Weights of a small sound classifier.
Model: 8.06M parameters, log mel input, arch tdnn, norm batchnorm, depths [18], widths [384].
Rows from block 6 of a small sound classifier, named by matrix and row number. Each number is 128 + 24 x the weight over its row's rms, rounded and kept within 0 to 255. All counts start at 0.
After each channel's rows are labels from the 100 clips, of 14976, where the channel reaches its highest value: "peak on" is the class under the peak. Only what is clearly more common there than usual is listed. The data: synthesized solo parts of chorales (CocoChorales). In brackets: how many of the 100.
# conv: width-5 conv (model.blocks.6.conv.weight, 384x384x5, each kernel summed), inputs 192-383

conv.100 [120 137 104  73  97 107 134 135 110 101 163  97 132  96 138 140 122 187 137 176 143 112 115 154 142 149 128 133 109 132 111 147 125  58 111  84 153 160 114 159 129 108 145  93 128 100 189 130 181  97 134 123 117 105 146 127  97 133 127 116 131 112 121 116 110 191 110 121 125  95 137 167 152 133 138  92  93 106 148 151 107 118  59 154 133 133 168 113 122 101 128 106 137 146 145 145 156 133 123 175 107 145  91 165 130 150 136 122 117 120 164 137 116 151 119 128 132 125 133  90 156 126  97 110 151 118 166 134 161 129 160 148 128 178 141 111 164  93 166 124 159 155 182  94 132 120 163 140 144 176  88 108 142 136 102 154 111 163 125 152 130  81 148 131  85 142 122  98 109 158 138 137 140 151 136 176 139 111 118  86  95 100 166 110 146 128 128 127 134 131 154 154]
peak on: B3 (25)

conv.303 [ 70 129 102 124 110 146 107 171  85 113 170 155 136 131  91 115 148 133 135 119 138 140 151 154 132 134 140 153 135 111  96 143 108  95 123  67 125  88 183 125 141 141 108 144 101 125 142 139 145 132 125 140 158 131 154  82 159 106 144 126 116 154 101  99 140 145 136 126 122 113  94 106 142 134 172 135 139  99 122 125 138 163 121 128 132 143 147 168 112 148 129 121  66 120  93 160 111 138 130 115 156  78 127  90 130 130 118 159 159 152 150 126 132 137 148 144  82 147 125 165 154 118 141 147 142 147  97 124 109  96 108 141 131  80 165 144 119 108 136  91 117 136 137 158  92 180 149 145 106  96 124 191 174 114 111 121  98  86 119 111 164 118 139 152 126 139  89  97 177 167 143 138 123 105 158  83 127  94 142 116 139 106 151 127 114 132 126 116 119 122 120 113]
peak on: A4 (25)

conv.14 [123 129 131 136 124 138 126  84 157 154  94 102 124  83 123 119  99 110 114 145 139 101 111 141 134 126 124 116 160 156 114  86 172  75 124 170 125 124 131 136 152 137 155 157 157 113 122 131 100 160  78 148 152  81 155 144 161 142 131 127 112 120 104 117 112 120 124 144 131 110 145 113 106 124 125 113 140 183 124  95 110  97 115 130 151 142 138 146 147 110 146 154 121 147 106 131 114  99 117 126 153 132 144 157 107 149 146 144 119 155 128 143 106 173 138 120 103  73  92 141 120 146 150 115 109 124 163 148 110 141 170 102 137  94 103  83 135 116 106 153 153 146  91 153 188  91 156 141  96 166 109 180 117 164 118 134 145 143 128 149 165  91 111  94 108 176 130 125 126  87 119 184 134 155 104 150 102 121 132 126 114 139 136 114 143 131 125 110  98 130 118 169]
peak on: C4 (27); B3 (26)

conv.164 [127  87 144 137 142 121 139 114  89 119 159 132 142 110 181 138 138 146 162  97 148 112 113 105 129 106 129 164 135 125  92 120 121 147  86  88 122 122 129 126 118  86 162  98 132  91 133 135 149 103 117 125 160 127  95 125 136 112 157 156 126 109  93 158  65 129 132 104 133 109 107 119 105 121 142 119  95 103 165 121 127 175 136 123 104 159 137 118 172 133 152 127 151 152 133 113 117 131 137  93 144 150 126 149 136 121  98 135 115  77 100 141 177 100 112 164 169 129 167 110 157 130 127 182 130 137 129 114 112 120 116 131 115 102 133 144 109 116 127 149 136  77 113  97 152 117  99 109  98 155 143 101 129 142 105 132 140 127 127 131 107  89 144  84  63  77 135 136 180 119 163 155 102 134 113 118 131  98 130 130 126 139 143  90 109 130 144  96 111 121 121 119]
peak on: silence (99)

conv.98 [175 144 137 128 111  98 106 112  88 129 102 178 119  83 159 107 106  72 150 124 179 121 129 128 133 123 174 154 147 123 141  99 198 114 132 125 137 145 114 107 132 148 146  90 139 172 135 155 144 101 164 122 115 126 133 117 106 164 150 147 105 133 124 119 104  98 118 129 112 129 130 111  76 172 142  99 114 110 132 137 141  97 160 135 141 138 123 131 186 149  84 135 142 121 137 130 172 118 149 113 125 107 100 132 140 150 125  94  99 145 170 131 158 170 106  84 113 118 116 109 120 167 141  95  89 134 134 162 106  96 145 127 129 130 142 118 143 112 120 125 118 144 145  95 107 148 142 106 130 117 170 156 143  97 120 100 113 120 106 130 120 138 148 112  87 107 134 120 161 168 125 135 169 141 140 107 122 184 149  98  81 128 116 137 135 138 122 162 105 143 147 124]
peak on: C#5 (28)

conv.21 [136 102 135 142 108 111 146 100 137 100 105 130 160 111  87 100 101  94 134 149 157 108 130 145  96 154 176 118 132 111  95 125 159 134 161 123 125 140 122 196  93 113 116 158 124  85 150 147 147  83 125  82 114 124 154 144 132 128  95 157 126 174 137 103 112 145 112 130 170 157  96 149 139 175 169 149 109  79 114 153  87 120 120 134 141 157 126 103 167 119 120  81  89 126  96 134 132 121 120 109 132 112  98 113 149 110 118  92 127 117 149  99 153 122 135  63 111 132 145 154 191  93  89 127 119 136 136 159  79 148 126 118 111  93 151 134 139 120 132 101 124 126 127 148 160 103 123 123 161 147 105 114 131 157 127 127 126 103  89 114 115 110 150 120 123 187  99 152 159  77 155  91 136 114 169 168 107 166 130 150 118 201 108 112 109 112 131 131 165 124 136 153]
peak on: silence (63)

conv.370 [129 107  78 180 170 115 135 131 169 141 100 162 129  98 151 102 138 164 141  77 130  63 134 119 122 110 123 119 148 142 159 172 147 139 138 105  93  83 118 136 103  86 140 106 124 146 152  96 129 131  99 126 114 170 115  82 154  90 128 122 120 102  81 116 146 133 167 125 163 144 150 101 146 140 119 122 119 161 118 143 142 121  95 113 155 140 137 138  99 130 167 111 109 146 119 167 149 127 166 136 178 150 133 134 164  83 139 172 148  90 159 124 136 165 161 107 101 137 146 155 119 102 137 118 137 136 147 145 119 110 114 138 152 130 114 136 178 127 121 104  95 127 102 150 144 100  98 136 101 144 116 140 142 121 106 103 114 147 141 140  89 114 128 114 148  94 117  82 161  99 130 166 102 147 123 121 104 102 157 135 157  89 139 148 114 160 178 127 152 118 111 154]
peak on: C4 (28)

conv.144 [105 123 146 106 111 122 137 122 122 112 109 143 188 118 156 121  99 130 133 105 154 129 125 124  86 103 139 118 141  50 170 166 103 150 143 138 122 152 145 132 156 138 124  88 113 100 131 149 164 135 136 112 108 109 130 121 131 122 165 135 127 117  73 100 160 147 151 129 162 107 165 157 159 101 107 134 101 154 117 131 182  75  94 136 165 155 112 123 106 110 151 119  83 155 139 127 117 149 118 123 107 174 147 119 127 150  78 134 106  98 159 100 106 116 142 117 129 108 122 152  87 187 130 127 127 161 166 143 126 124 159 103 136 129  69 114 121  92  85 122  98 149 116 123 136 111 157 116 107  76 161  79 124 124 138 142 148 109  85 162 108 136 120 126 149  90  98 139 170 137 138 151 118 135 114 122 115 194 136 175  87 119 134 114 165 152 112 115 115 132 199 158]
peak on: C#5 (32); D5 (26)

conv.137 [116 156 142 151 116 118  88 107 133 157 133 159 118 114 139 117 101 127 136 176 118  92 113 114 116 131 124 166 130 120 148 114  82 116 142 101 153 147 110 113 100 155 118 149 118 114 131 152 170 113 139 125 119 148 152 175 127 139 110 148 128 104 107 107 111 148 173  79 172 112 128 110 175 145 144 168 127  95 122 112 128 126 175  88 116 109 151 146 133 147 101 128 138 136 120 121 119 120 122 113 161 166 138 123 155 107  96 189 163 154 147 144  95 106  85 175 127 177 122 105 106 131 122 120 130 125 119 153 143  83 134  97 155 122 116 107 135 119 121 127 152 110 148 132 158 127 104 170 134 132 180 106 160 118 150 113 103 142 129 122  91 152 119 146 120 132  86 121 168 114 174 134 129 105 134 127 166 158 145 163  98 138 137  83 139 145 122 121 143 112 101 139]
peak on: A4 (25)

conv.126 [118 115 127 140 148 111 117 104 145 141 107 152 156 135 136 153 135 137 104 116 128 151 110 142 136  79 127 141 143 148 111 119 146 143 141 169  78 101 115 127 126 143 157 132 147 137 108 136  69 137 116  65  94 110 120 142 126 112 165 102 142  85 121 143  95 164 122 157  50 119 152 150  70 146 126 132 136 114 117 139 118 141 133 116  72 104 145 111 109 143 146 137 125 132  82 100 162 108  89 130 133 141 124 131 175 124 160 154 128 138 112 128 136 130 145 143 122 132 107 108  98 136 112 133  66  85 136 103 118 138 145 186 135 165  88 131 138 171 103 123 112 170 128 139 132 163 123  95 144 162 127 127  98 156 132 122 147 128 118  90  97 137 140 139 147 167  87 148 162 143 151 133 117 181  84  98 161 159 125 106 101 140 121 123 113  84 127  80 141 181 135 102]
peak on: F5 (27)

conv.316 [120 117 120 151 146 111 141 137 140 109 138 141  88 126  89 119 178 114 125 102 129 138 132 147 113  90 152 106  78 129 102 128 109 120 117  91 118 115 125 136 111 162 142 142  85 190 171  98  65 125 127 166 133 125 139 165 127 147 146 133 129 112 109 151 163 120 149  92 126  98 160 102 114 165 129 111 130 111 129 105 132 130 147  94 105 102 109 120 106 138 158 125 111 106 163  93 104 108  97 141 147 150 143 168 117  92 113 130  89 131  85 128 110 136 168 167 131 187 119  88 162 118 143 130 133 102  73 145 169 137 118 163  99 130 160 179 166  95  97 113 104 125  86 144 120 118 154 115 144 148 105 113 124 118 129  92 152 145 129 115 153 137 141  99 140  88 114  98 149 100 138 113 138 155 108 160 111 136 102 101 142 129 121 160 149 107 170 144 146 111 121 120]
peak on: silence (100)

conv.264 [109 168 113 116 131 112 106 116 130 110 153 103 113 121 133 102 120 145  79 137 115 164 135 105 127 112 133 100 123 191  93 135 188 136 133 123 103 144 101 127 179 147 155 150 139 144 152 124  93 104 135 137 191 139 112 113 123 171 107  94 143  89 125 145 167 129 182  95 125  90 107 103 125 136 135 144 135 160 137 122 119 105 112 133 110 127  84 156  89 136 146 167 110 109 170 145 130 138 147 123  98 103  97 169 171 147 122 120 130 152 146 148 158 170 113 115 108 119 133  79  98 153  99 117 181 170 134 141 178 133 149 174  92 162 116 138 121 147 145 137 146 124 159 138 128 110 130 129 133 117 147 119 111 141 154 105 122 161 119 131 101 124 132 121 102 120 135 106 167 142 102  93 132  87 117 124 133 103 148  85 143 129 111 144 186 112 172 125  88 146 171 137]
peak on: B3 (31)

conv.168 [102 201 110 117  96 150 116 144 141  95 156 136  98 166 139 125 130 113  74 124 131 126 157 137  97 103 109 143 129  97 183 160 133 166 124 150 157 125 122 119 100 132 140 126  98 128  99 104 117 113  99 128 114  82 136 159 107 126  96 131 108 106 140 115 108 145 145 133 138 115 125 154 134 144 167 150 128 101 146 162 138 127  93 111 117 116 140 152 127  96  62 119 170 144 143 148 132 161 151 156 114  89 124 161 126 171 110 118 135 149 128 147 166 146 119 142 135 142 106 142 135 130 154 107 134 140 120 146  93  91 153 134 115 112 121 118 105 157  75 131 105 127 102 122 137 111 122 139 130 132 162  91  64 140 158 136 132 112 143 118 144 115 119 144 151 130 132 155 127 104 161 117 129 160 120 116 119 122 152  95  98 104 178 132 193  83 130 133  98 113 125 122]
peak on: A4 (26)

conv.194 [128  97 148 106  78 100  99 136  97  73 126 137 102  54 140 141 126 118  73 123 110 121 128  79 158 177  91 192  90 104 178 143 120  65 101 121 112 125 150  99  95 143 142 142 148 130 148 115 118  95  97 103 119 112 140  86  91 164 119 134 138 134 139 118 124  80 122 146 107 138 123 128 145  81 139 107 139 103 101  95 125 126  95 130 132 126 102 128 135 120 101  91 107 132 126 155 140 122 109 107 114 114 106 123 128 130 133 109  91 102 107 108 151 129 138 123 139 146 148 110 128 113 156 101  79  97 120 183 134 130 162 157 107 155 149  88 124 171 150 119  72 130 116 111 139 125 160 155 115 162 131 105 101 115 129 149 118 107 124  99 116 132 142 131 129 139  99 131 123 124 148 132 194 116 146 133 124 103 117 137 154 103 124  93 130 132 155 131 116 155 142 116]
peak on: C4 (27)

conv.193 [141 121 143 121 131 114 109 134 111 155 166 151 126 119 125  71 132 137 129 139 151 172 102 164 131 120 161 100 142 116 157 117 134 177 116 141 130 143 113 116 122 137 110  66 121 121 130 124 168 100 117 109 122  84 108 156 161 136 138 135 124 111 113 178 113 148 120 133 112 121 144 102 128 158 159 127 133 136  86 145 115 150  97 148 142 120 184 160 151 113 137 129 137 145  94  87 145 122 116 116 166  85 134 144 153  76 122 156 126 113 116 102  79 129 109 120 125 119 181 136 109 134 127 164 132 120 111 104 165  89 173 125 127 159 150 132 145 129 114 103 125 142 187  88 127 110 123  81 106 165 165 166 141 136 161 116 120 167 105 121 154  84 190  83  90 148 100  99 147 138 131 157 118 166 172 150  90  79  74 124 139 107 170 127  79  78 132 131 147 141 142 138]
peak on: silence (48)

conv.76 [136 122 141 150 101 132 118 150 153 101  97  81 160 129  54 152  71 104 114 129 110  73 124 120 148 152 111 126 119 176 104 152  85 121 152 131 192 163 149 177 123 154 138 133 135 179 146 152 141 102  71 122 144 121 137 134 140 160 131 116 108 120 148 182 126 105 134 135 126  75 109 126 112 146 156 111 150 132 112 109 145  85 157  77 113 126 168 155 135 104 145 130 127 135  83 127 141  70 129 154 143 135 123 109 138 113 139 154 130 119 158  93 135 110 136 144 145 131 135  90 148 137 118 109 156 139 146 145 105 173 127 141 129 114 125 127 130 129 127 125 146 111  96 117 109 126 123 101  84 129 121  96 108  99 169  81 166 112 106 103  96 129 123  99  97  94 101  91 147 110 111 116 130 134 139 131 163 122 159 179 190 122 131  99 126 156 143 155 176 117 152 142]
peak on: D#5 (25)

conv.117 [168 123 154 134 136 129 116 117 104 131 111 139 146 104 139 125 118 124 106 100 139 137 131 110  98 137 123 142 164 125 144 115 125 148 118  63 122 117 119  87  87 101 111 104 118  74 147  78 146 135 103 118 110 101 138 106 141 131 128 168 110 106 156  97 114 171 178 144 160 114 173 118 190 175 113  82 102 140  86  85 124 138 155 134 151 110 117  99  75 114 124 143  96 133 120 119 135 144 111 139 138 113 107 164 125 102 170 112 114 132 148  88 180 171 129 148 157 107  85 135 159 113 123 102 157 121 121 134 108 118 133 141 148 134 165 170 141 131 156 174 141 133  80 141 123  72 129 123 144 127 103 109 116 138 156 140 122 148 115 166 118 121 122 143 130  99 129 108 144 132 107 128  88 137 113 107 168 123 159 132 125 138 158 122 153 150 109 141 140 138 145 114]
peak on: G#4 (35); A4 (25)

conv.67 [138 127 130 118  83 109 118 156 160 132 135  90 151 177 129 148 117 113  85 117 127  94 134 125 145 132 125 131 128 155 131 118 174 131 168 141 145 136 138 132 136 142 114 116 145 118 130 125 116 124 178  87 118 108 163 116 152 112 142 153 110 110 134 129 173 116 137 179 109 118 135 153 171 126 141  97 147 129 152 178 125 144 117 111 110 102 149 117 159 127 143  81 133 116  91 136 130 167 150 130  96 125 110 106  95 120 102 180 167 171 105 155 131 137 141 108 115 132 123 123 100 132 132 123 109  99 173 107 111 128 113  77 104 154 156 134  81 126  79 119 130 112 143 134 151 141 109 149 171 134 106 118 125  68 134 129 135  85 140 112 122 107 105 105 166  80 115 140  73 110 111 133 110 119 125 132 178 119  87 118 154 136 167 116 130 137 120 103 161 131 154  87]
peak on: F5 (43); E5 (32)

conv.242 [125  79 131 102 117 128 126 153 159 135 135 140 138 114 133 164 115 122 111  96 135 151 129 163 162 118 146 121 126 114  83  57 115 124 158 121 158 175 115 138 146 122 115 159 164 147 147  96 156 137 165 101 141 131 128 101 153 150 107 153  93 183 123 106 141 145 141 130 112 117 147 105 108 117 107 119 127 125 126 142  81 109 120 134 156 138 135 113 150 114 112 146 135 137 131 155 153 141 166 133 121 118 108 135 148 110 141 117 154 137  89 150 136 112 116 152  87 109 107 104 123 137 143 145 157 142 128 115 148 150 109 124 125  85 150 100 108 127 162 173 155 128 110 116 189 156 102 130 158 117  98 151 152 144 164 152 147 143 180  99 114 169 147 131 171 135 125  89  70 148  97 123 134 147 113 132  77 153 107 109 162 140 109 133  87 121 154 129 123 128 159 124]
peak on: C#5 (26)

conv.165 [131 154 132 160  89 168 153 114 139 122 185 129 129 188 134 130  95 108 139 156  81  94 118 114 128 160 103 144 124 140 135 117 132 142 129 133 133 150  92 141  71 122 104 117 104 136 137 120  48 112 112 104 112 154 148 102  88 125 145 140 176 133 152 114 150 166  99 154 154 103 175  98 165 118 144 123 156 165  89 139 128 136 115 167 140 124 134 142 100 160 144 107 122 107  82 142 145 131 156  88 117 155 143 177 109 145 137 135 180 134 129 125 107 121 109  88 146 116 120 136 121 130  87 149 112  99 137 101 111  88 135 109 115 142 151 140 141 134 145 125 120 138  89 113 140 109 133 128 116 108 144 106 108 129 117 170 162  73 135  97 104 148  85 108 104 135 118  97 134 150 111 105 144 120 122 137 154 104 141 111 152 138 119 110 140 152 158  79 165 144 143 102]
peak on: A3 (26)

conv.140 [131 150 122  99 113 126 174  90 118 125 144 139 166 116 138 146 121 128 140 119 108 111 119 129 111 122 171 152 117 154  83  92 119 104 135  99 130 136 118 110 114 127 158 165 100  90 139 210 123 128 152 134 152 118 161 117 167 178 139 178 104 129 151 128  99 142 122 121  96 147 141 157 150 121 166 130 132 121 178 106 145 143 151 136 103 140 105 107 142 167 107 129 133 150 158 161 119 105  82 137 131 110 120 178 141 171  93 121 134 116  92 111 171 118  71  98 110 114 131 152 144 125 129 135 102 122 104 125 139 110 109 136  92 157 179 133 145 107 133 124 143  99 161 144  93 146 113 106 128 137  89 128 122 136  97 153 101 122 131 180  94 111 113 162 119 126  88 127  84 131 156 126 135 109 100 115 181 141 117 133 131 144 100 141 138 194 101 139 143 152 150 125]
peak on: F5 (25)

conv.43 [132 113 183 141 117 146 158  95 121 135 139 123 180 124 109  99  72 117  91 174 104 100 122 176  85  91 122 135 130 164 165 108  93 133  98 161 156 131 135 116 102  87 139  98 120 137 122 156 178 124 132 132  40 117 116 156 132 122 128 105 113 116 124 134 115 151  97 169 105 122 142 143 131 154 124 156 124 137 138 135 142 106 137 118 128 107 142 128 139 112 142 112 177 110 170 125 106 154 160 106  95 150 108 124 117 186 145 117 103 110 148 143  94 132 111 144 145 174 144 132  85 119  72 110  99 123 121 139  89  98  98 137 119 114 128 138 122 125 155 141 125 158 140 104 140 136 145 108 124 132 125 144 128 161 150 148 107 105 155 110 129 139 127 137 123 100 150 121 145 153 118 181 102 133 150 122 111 146 105 154 129 126 134 164 116 129 148 138 115 112 141 130]
peak on: D#5 (28)

conv.308 [125  99 166  99 104 113  74  74 133 147 119 107 121 105  85 145 147 162 101 131 116 112 124 120 143 142 185 122 110 165 133 139 147 139 110 119 160  92 100 129 120 157 155 150  98 151 116 126  82 155 134 121 144 139 170 121 134 104 114 128 142 135 133 175 115 116  87  88 137  99  94 151 160 151 114 150 148 105 129 163 119 132 135 142 138 127 136 123 142 152  85 117 145 117 108 180 144  94 128 126 104 130 135 156  97  78 154  97 123 141  92 145 123 106 123 101 100 135 165 105 107 166 115 139 124 135 140 115 127 140 148 151 118 156  95 171 146 147 148 129 113 125 181 121  85 107 169 119 130 154 113 111 102 132 101 162 111 127 117 135 145  87 133 143 132 134 134 135 109 132 142 139 167 169 124 154 113 112 138 111  98 137 139 116 138 137  98 134  97 107 157  99]
peak on: silence (34)

conv.259 [159 160 147 142 123 117 146 149  99 113 112 122 128 132  90 125 201  95 135 109 121 159  73 132 128 133 113 148 112  39  95 104 151 150 151 123 124 167 123  91 136 114 103 141 160 154 196 122 139 152 148  77 158 116 118 120 154 107 101 142 122 106 150 114 135 103 154 131 129 177  99 139 115 114 126 132 162 130 104  66  81 145 136 112 131 106 100 152 130 144 144 121 155 166 157 162 157  85  97 114 154 157 127 138 148  75 140 129 150 104 118 127 125 127 121 151 127 138 138 156 141 108 124 136 107 127 100 124 125 164 127 130 120 165 156 179  83 135  97 157 148 115 124 149 180 120  48 127 137 152 157 129 115 119 135 160 138 125 114 137 173 109 126 146 126  94 135 174  85 136 147 144 123 156 122 122  85 121 129 175  81 132  75 127 126 130 110 120 179 128 119 132]
peak on: A4 (34)

conv.208 [111 123 149 168 135 111  84 128 107 103 181 145 147  98 124 114 132 121 138 111 136 137 150 188 108 109 130 166 125 128 109 133 125 132 146 106 154 115  85 125 141 124 100 123 159 123 150 137 111  96 139 154 130 131 107 105 102  90 139 107 109 127 153  67 146  89 146 135 148 145 145 129 107 135 175  63  80 138 116 159 116 137 138 168  89 143 130 129 104 114 136 151 161 117 132 144 143 153 141 104 133 168 127 151 144 136 107 108 130 139 118 126 104 127 138 130  94 122 125 110 145  90 103 142 163 150  77  96 148 133 104 121  63 154 134 129 102 116 154 179 149 138 149 103 135 154 152 148 155 111 140 113 139 124 113 112 127 123 119 112 123 116 170 137 105 118 129 118 165 158 114 115 150 114 111 113 144 158 130 138 118 148 147 138 134 147 115 145 154 115 104 116]
peak on: silence (76)

conv.300 [117  91 157 119 118 160 109 140  95  74 152 154 104 116 127 127 156 120 115 173  93 125  98 140 103 122 117 164 137 128 120 126  94  95 119 139 119 118 111 100 148 151 109 122 131 117 135 156 102 116 118 119 120 128 127 152 114 187 142 117 113 168 120 105 126 123 129 109 153  99 140 110 150 130 130 153  93 139 125 124  72 130 112 132 126 115 193 154 161 116 111 170 137 150  88  92 161 110 127 132 111 120 149 141 136  86 131  94 151 113 140 152 192 109 152 134 154 127 166 154 112 143 138 127 122 154 121 141 202 138 170 130 121  87 139 136 136 140 169 132 131 156 190 139 112  76 173 125 102 125 167 141 187 136 113  84 172 136 157 124 145  75 122 145 123 126 129 125  95 140 155 117 119 155 101 138 119 118 153 126 127 111 156  97 149 125  84 155 148 120 119 128]
peak on: C5 (25)

conv.291 [ 69 141 129 106 123 130 140 124 111 119  98 153 145 125 112 164 155 137 100 100 161 131 119 125 112 102 122 134 143 139 148 113 158  89 110 142  99 145 153 108 129 162 131 172 141 116 156 122 117 151  91 131 143 120 159 105 130 133 140 137 131  90 121 121 121 113 148 142 145 106 139 138 137 124 120  70 146 151 135  96 158 147 112 124  87  98 150 120 130 168  93 125 123 123  99  92 103  97 122 127 129 100 102 123 133 121 119 134  98 113 143 105 134 128 122 128 152 140 190 152 159 129 144 122 144 150 132 125 100 159  84 121 100 123 128 125 132 165 144 132 160 136 111 113 125 122 159 115 149 100 141 133 149  99 123 113  95 101 130 168  93 115 117 124 108 140 138 111 116 126  78 116 171 152 167 134 185 105 136 135  96 130 146 145 160 129 148 142 143 130  99 134]
peak on: F#5 (26)

conv.7 [127 172 106  96 117 175 120 114  90 138 120 131  88 184 196 128 142 107 101 136 135 124 155 152 144 128  64  85 115 130 139 111 119 116  74 154 112 151 120 155 142 137 153 139  63 168 143 154 123 120  92 158 126 133 105 146 157 131 109 123 114 137 143 147  87 163 148 148 119 176 157 163 123 148 150 160 144 132 132 197 135 138 108 116 121 136 133 119 142 135 119 128 152 151 158 134 146 121 168 129 111 154 127 119 145 113 122 182 107 162 135 175 152 130 108 143 140 138 116 109 165  90 147  72 115 136 128 118 115 169 118  94 146 120 161 110 149 126 131 135 129 127 140 138 118 102 114 105 149 126 173 127  81 107  95 114 127 159 127  97 123 108 113 166 117 155 136 122 133 189 143 115 120 168 180 157 161 138 125 152  93 126 138 152 106  94 126 110 168 218 153 129]
peak on: E5 (42)

conv.184 [159 110 176 175 142 156 126 117 140 153 102 104 149  93 123  87 141 129 135 158 117  97 133 172 148 150 113 120 142  54 125 128 132 143 142 111 143 125 161  96 152 126 135 123 114 118 113 143 115 120 126 156 141 150 103 138 194 169  81 143 135 106 117 150 121 114 142 135 149 108 112 113 145 134 134 156 100 113 103 137 147 141  97  75 143 140 150 172 142 144 114 128 139 157 175 158 107 114 126 113 138 140 141 100 128  90 149 134 156 134 110 136 118 179 144 102 146 181 152 147 113 132 147 149 148 154 122 150 115 128 126 150 133 132 120 143 123 125 134 142 125 118 128 147 176 127 124 168 115  79 176 130 133  87 133 127 134 158 119 148 136 146 144 164 123 105 160 127 139 168  95  71 104 125 138 112 101 146  76  95 160 100 147 143  85 134 107 110 139 126 127 117]
peak on: F#5 (26)

conv.224 [143 149 140 111 108  96  64 106 131  98 147 111  62 123  85 135 105 117 174 110 121 149 132 115 145 118 129 127 141 142 138 104 120 143 148 139 100 164 100 170  73 138 135 177 119 145 147 136 108 133 140 147 136 115 145 110 113 112 118 136 142  92 149 136 153 136 127 116 130  98 158 116 111 131 165 116 112 132 124 111 130 122 119 121 128  88 119 161 183 105 138 119 171 148  99 128 123 117 106 136 156 163 124 132 137 125 138 161 144  81 130  90 172 124  79 128 146 119 120 103 145  78  95 135 105 131 158 126  67 125 118 119 138 120 150 114 125 153 122 107 156 154 112 135 152 113 143  89  90 105 124  98 139 118 150 145 102 177 118  71 131 103  74 142 156 157 120 123 109 108 148 148 170 128 131 178 147 119 134 100 115 147 147 111 106 205 140 109 135 120 111 146]
peak on: C4 (26)

conv.322 [118 153 115 122 152 157 132 136 156 124 116 124 162 150 113 120 111 144 128 127 151 143 151 134 175 120 125 131 149  70  94 103 141  99  94 141 133  95 134 125 123 157 101 169 148 138 150 150 129 106 135 151 134 181 157 135 100  82 113 132  95 126 122 165  94  85 124 114  85 149 114 129 143 128 154 103 158  85 137 130 127 146 104 120 143 122 110 105 116 120 139 115  99 131 107 135 137 127 165 162  82 123 123 134 112 107 118 124 106 124 142 116 151  94 109 135 139 152 122 122  89 102 103 120 112 131 105 129  76 149 137 192 126 139  82 123 102  90 128  98 130 151 160 135 116 121 109 153  90 101 139  99 143 141 153 125 136 129 142 105 128 137 126 129 132 139 107 131 104 113 119 159 144 130 117 173 129 138 145  99 142 102 156 113 124 107 148 113 135 100 103 111]
peak on: A3 (51)

conv.238 [ 89  87 143 118 129 154 146 118 129 144 142 153 158 124 118 136 109 176 102 105 144 148 133 129 126 138  88 132 136 131 124 128 119 103 122 131 134 145 107 132 109 127 104 144 137 124 113  63  88 122  90  98 141 146 134 137 180 126 137 126 104 154 147  89 111 165 105 104 124  96 156  97 171 111 156 127 109 124  93 107 155 120  87 121 114 121  61 149 101 119 155 157 116 138 106 147  94 125 110 121 128 143 119 148 120 102 139 155 107  98 146 143 117  83 114 139 119 132 142 125  98 111  89 120  93 174 134 154 123 126 132 145  50  80 172 127 181 147 103 162  95 151 122  86 109  90 150 125 132 118 135  95 183 104 119 176 164 131  87 119 134 119  82 110 101 169 142 141 184 153 129 124 134 133 153 110 146 179 113 121 147 128 134 135 130 174 115  84 148 115 111  91]
peak on: C5 (26); D5 (25)

conv.124 [155  81 174 138  82  96  76 103 132 110 151 115 122 100  85 129 128 109 147 127 110  82 120 119 165 121 143 145 138 117 116 156 177  96 168 137 152 125 125 144  96 143 155 121  99 130 137 101  70 158 128 154 123 158  97 119 108 136 109 167 108 138 156 118 143 102 151 114  81  88  93 173  95 108 155 117 102 125 154 133 152 128 113 151 138 100  97 125  69  83 115 141 122 164 167 127 162 116 138 131 113 137 115 131 156 100 102 171 120  85 144 132  92 144 147 160 141 137 111 119 135  95 101 121 135 155 149 103 161 131 160 113 150 170 103 160 125 173 116 117 148 103 145  99 147 153 107 165 169 147 130 186 163 142  88 138 137  82 145 139 126 106 120  52 104  93 115 117 139 129 138  88 132  80 128 114 159 128 125 107  96 146  66 136 106 167  89 104 132 115 153 127]
peak on: silence (36)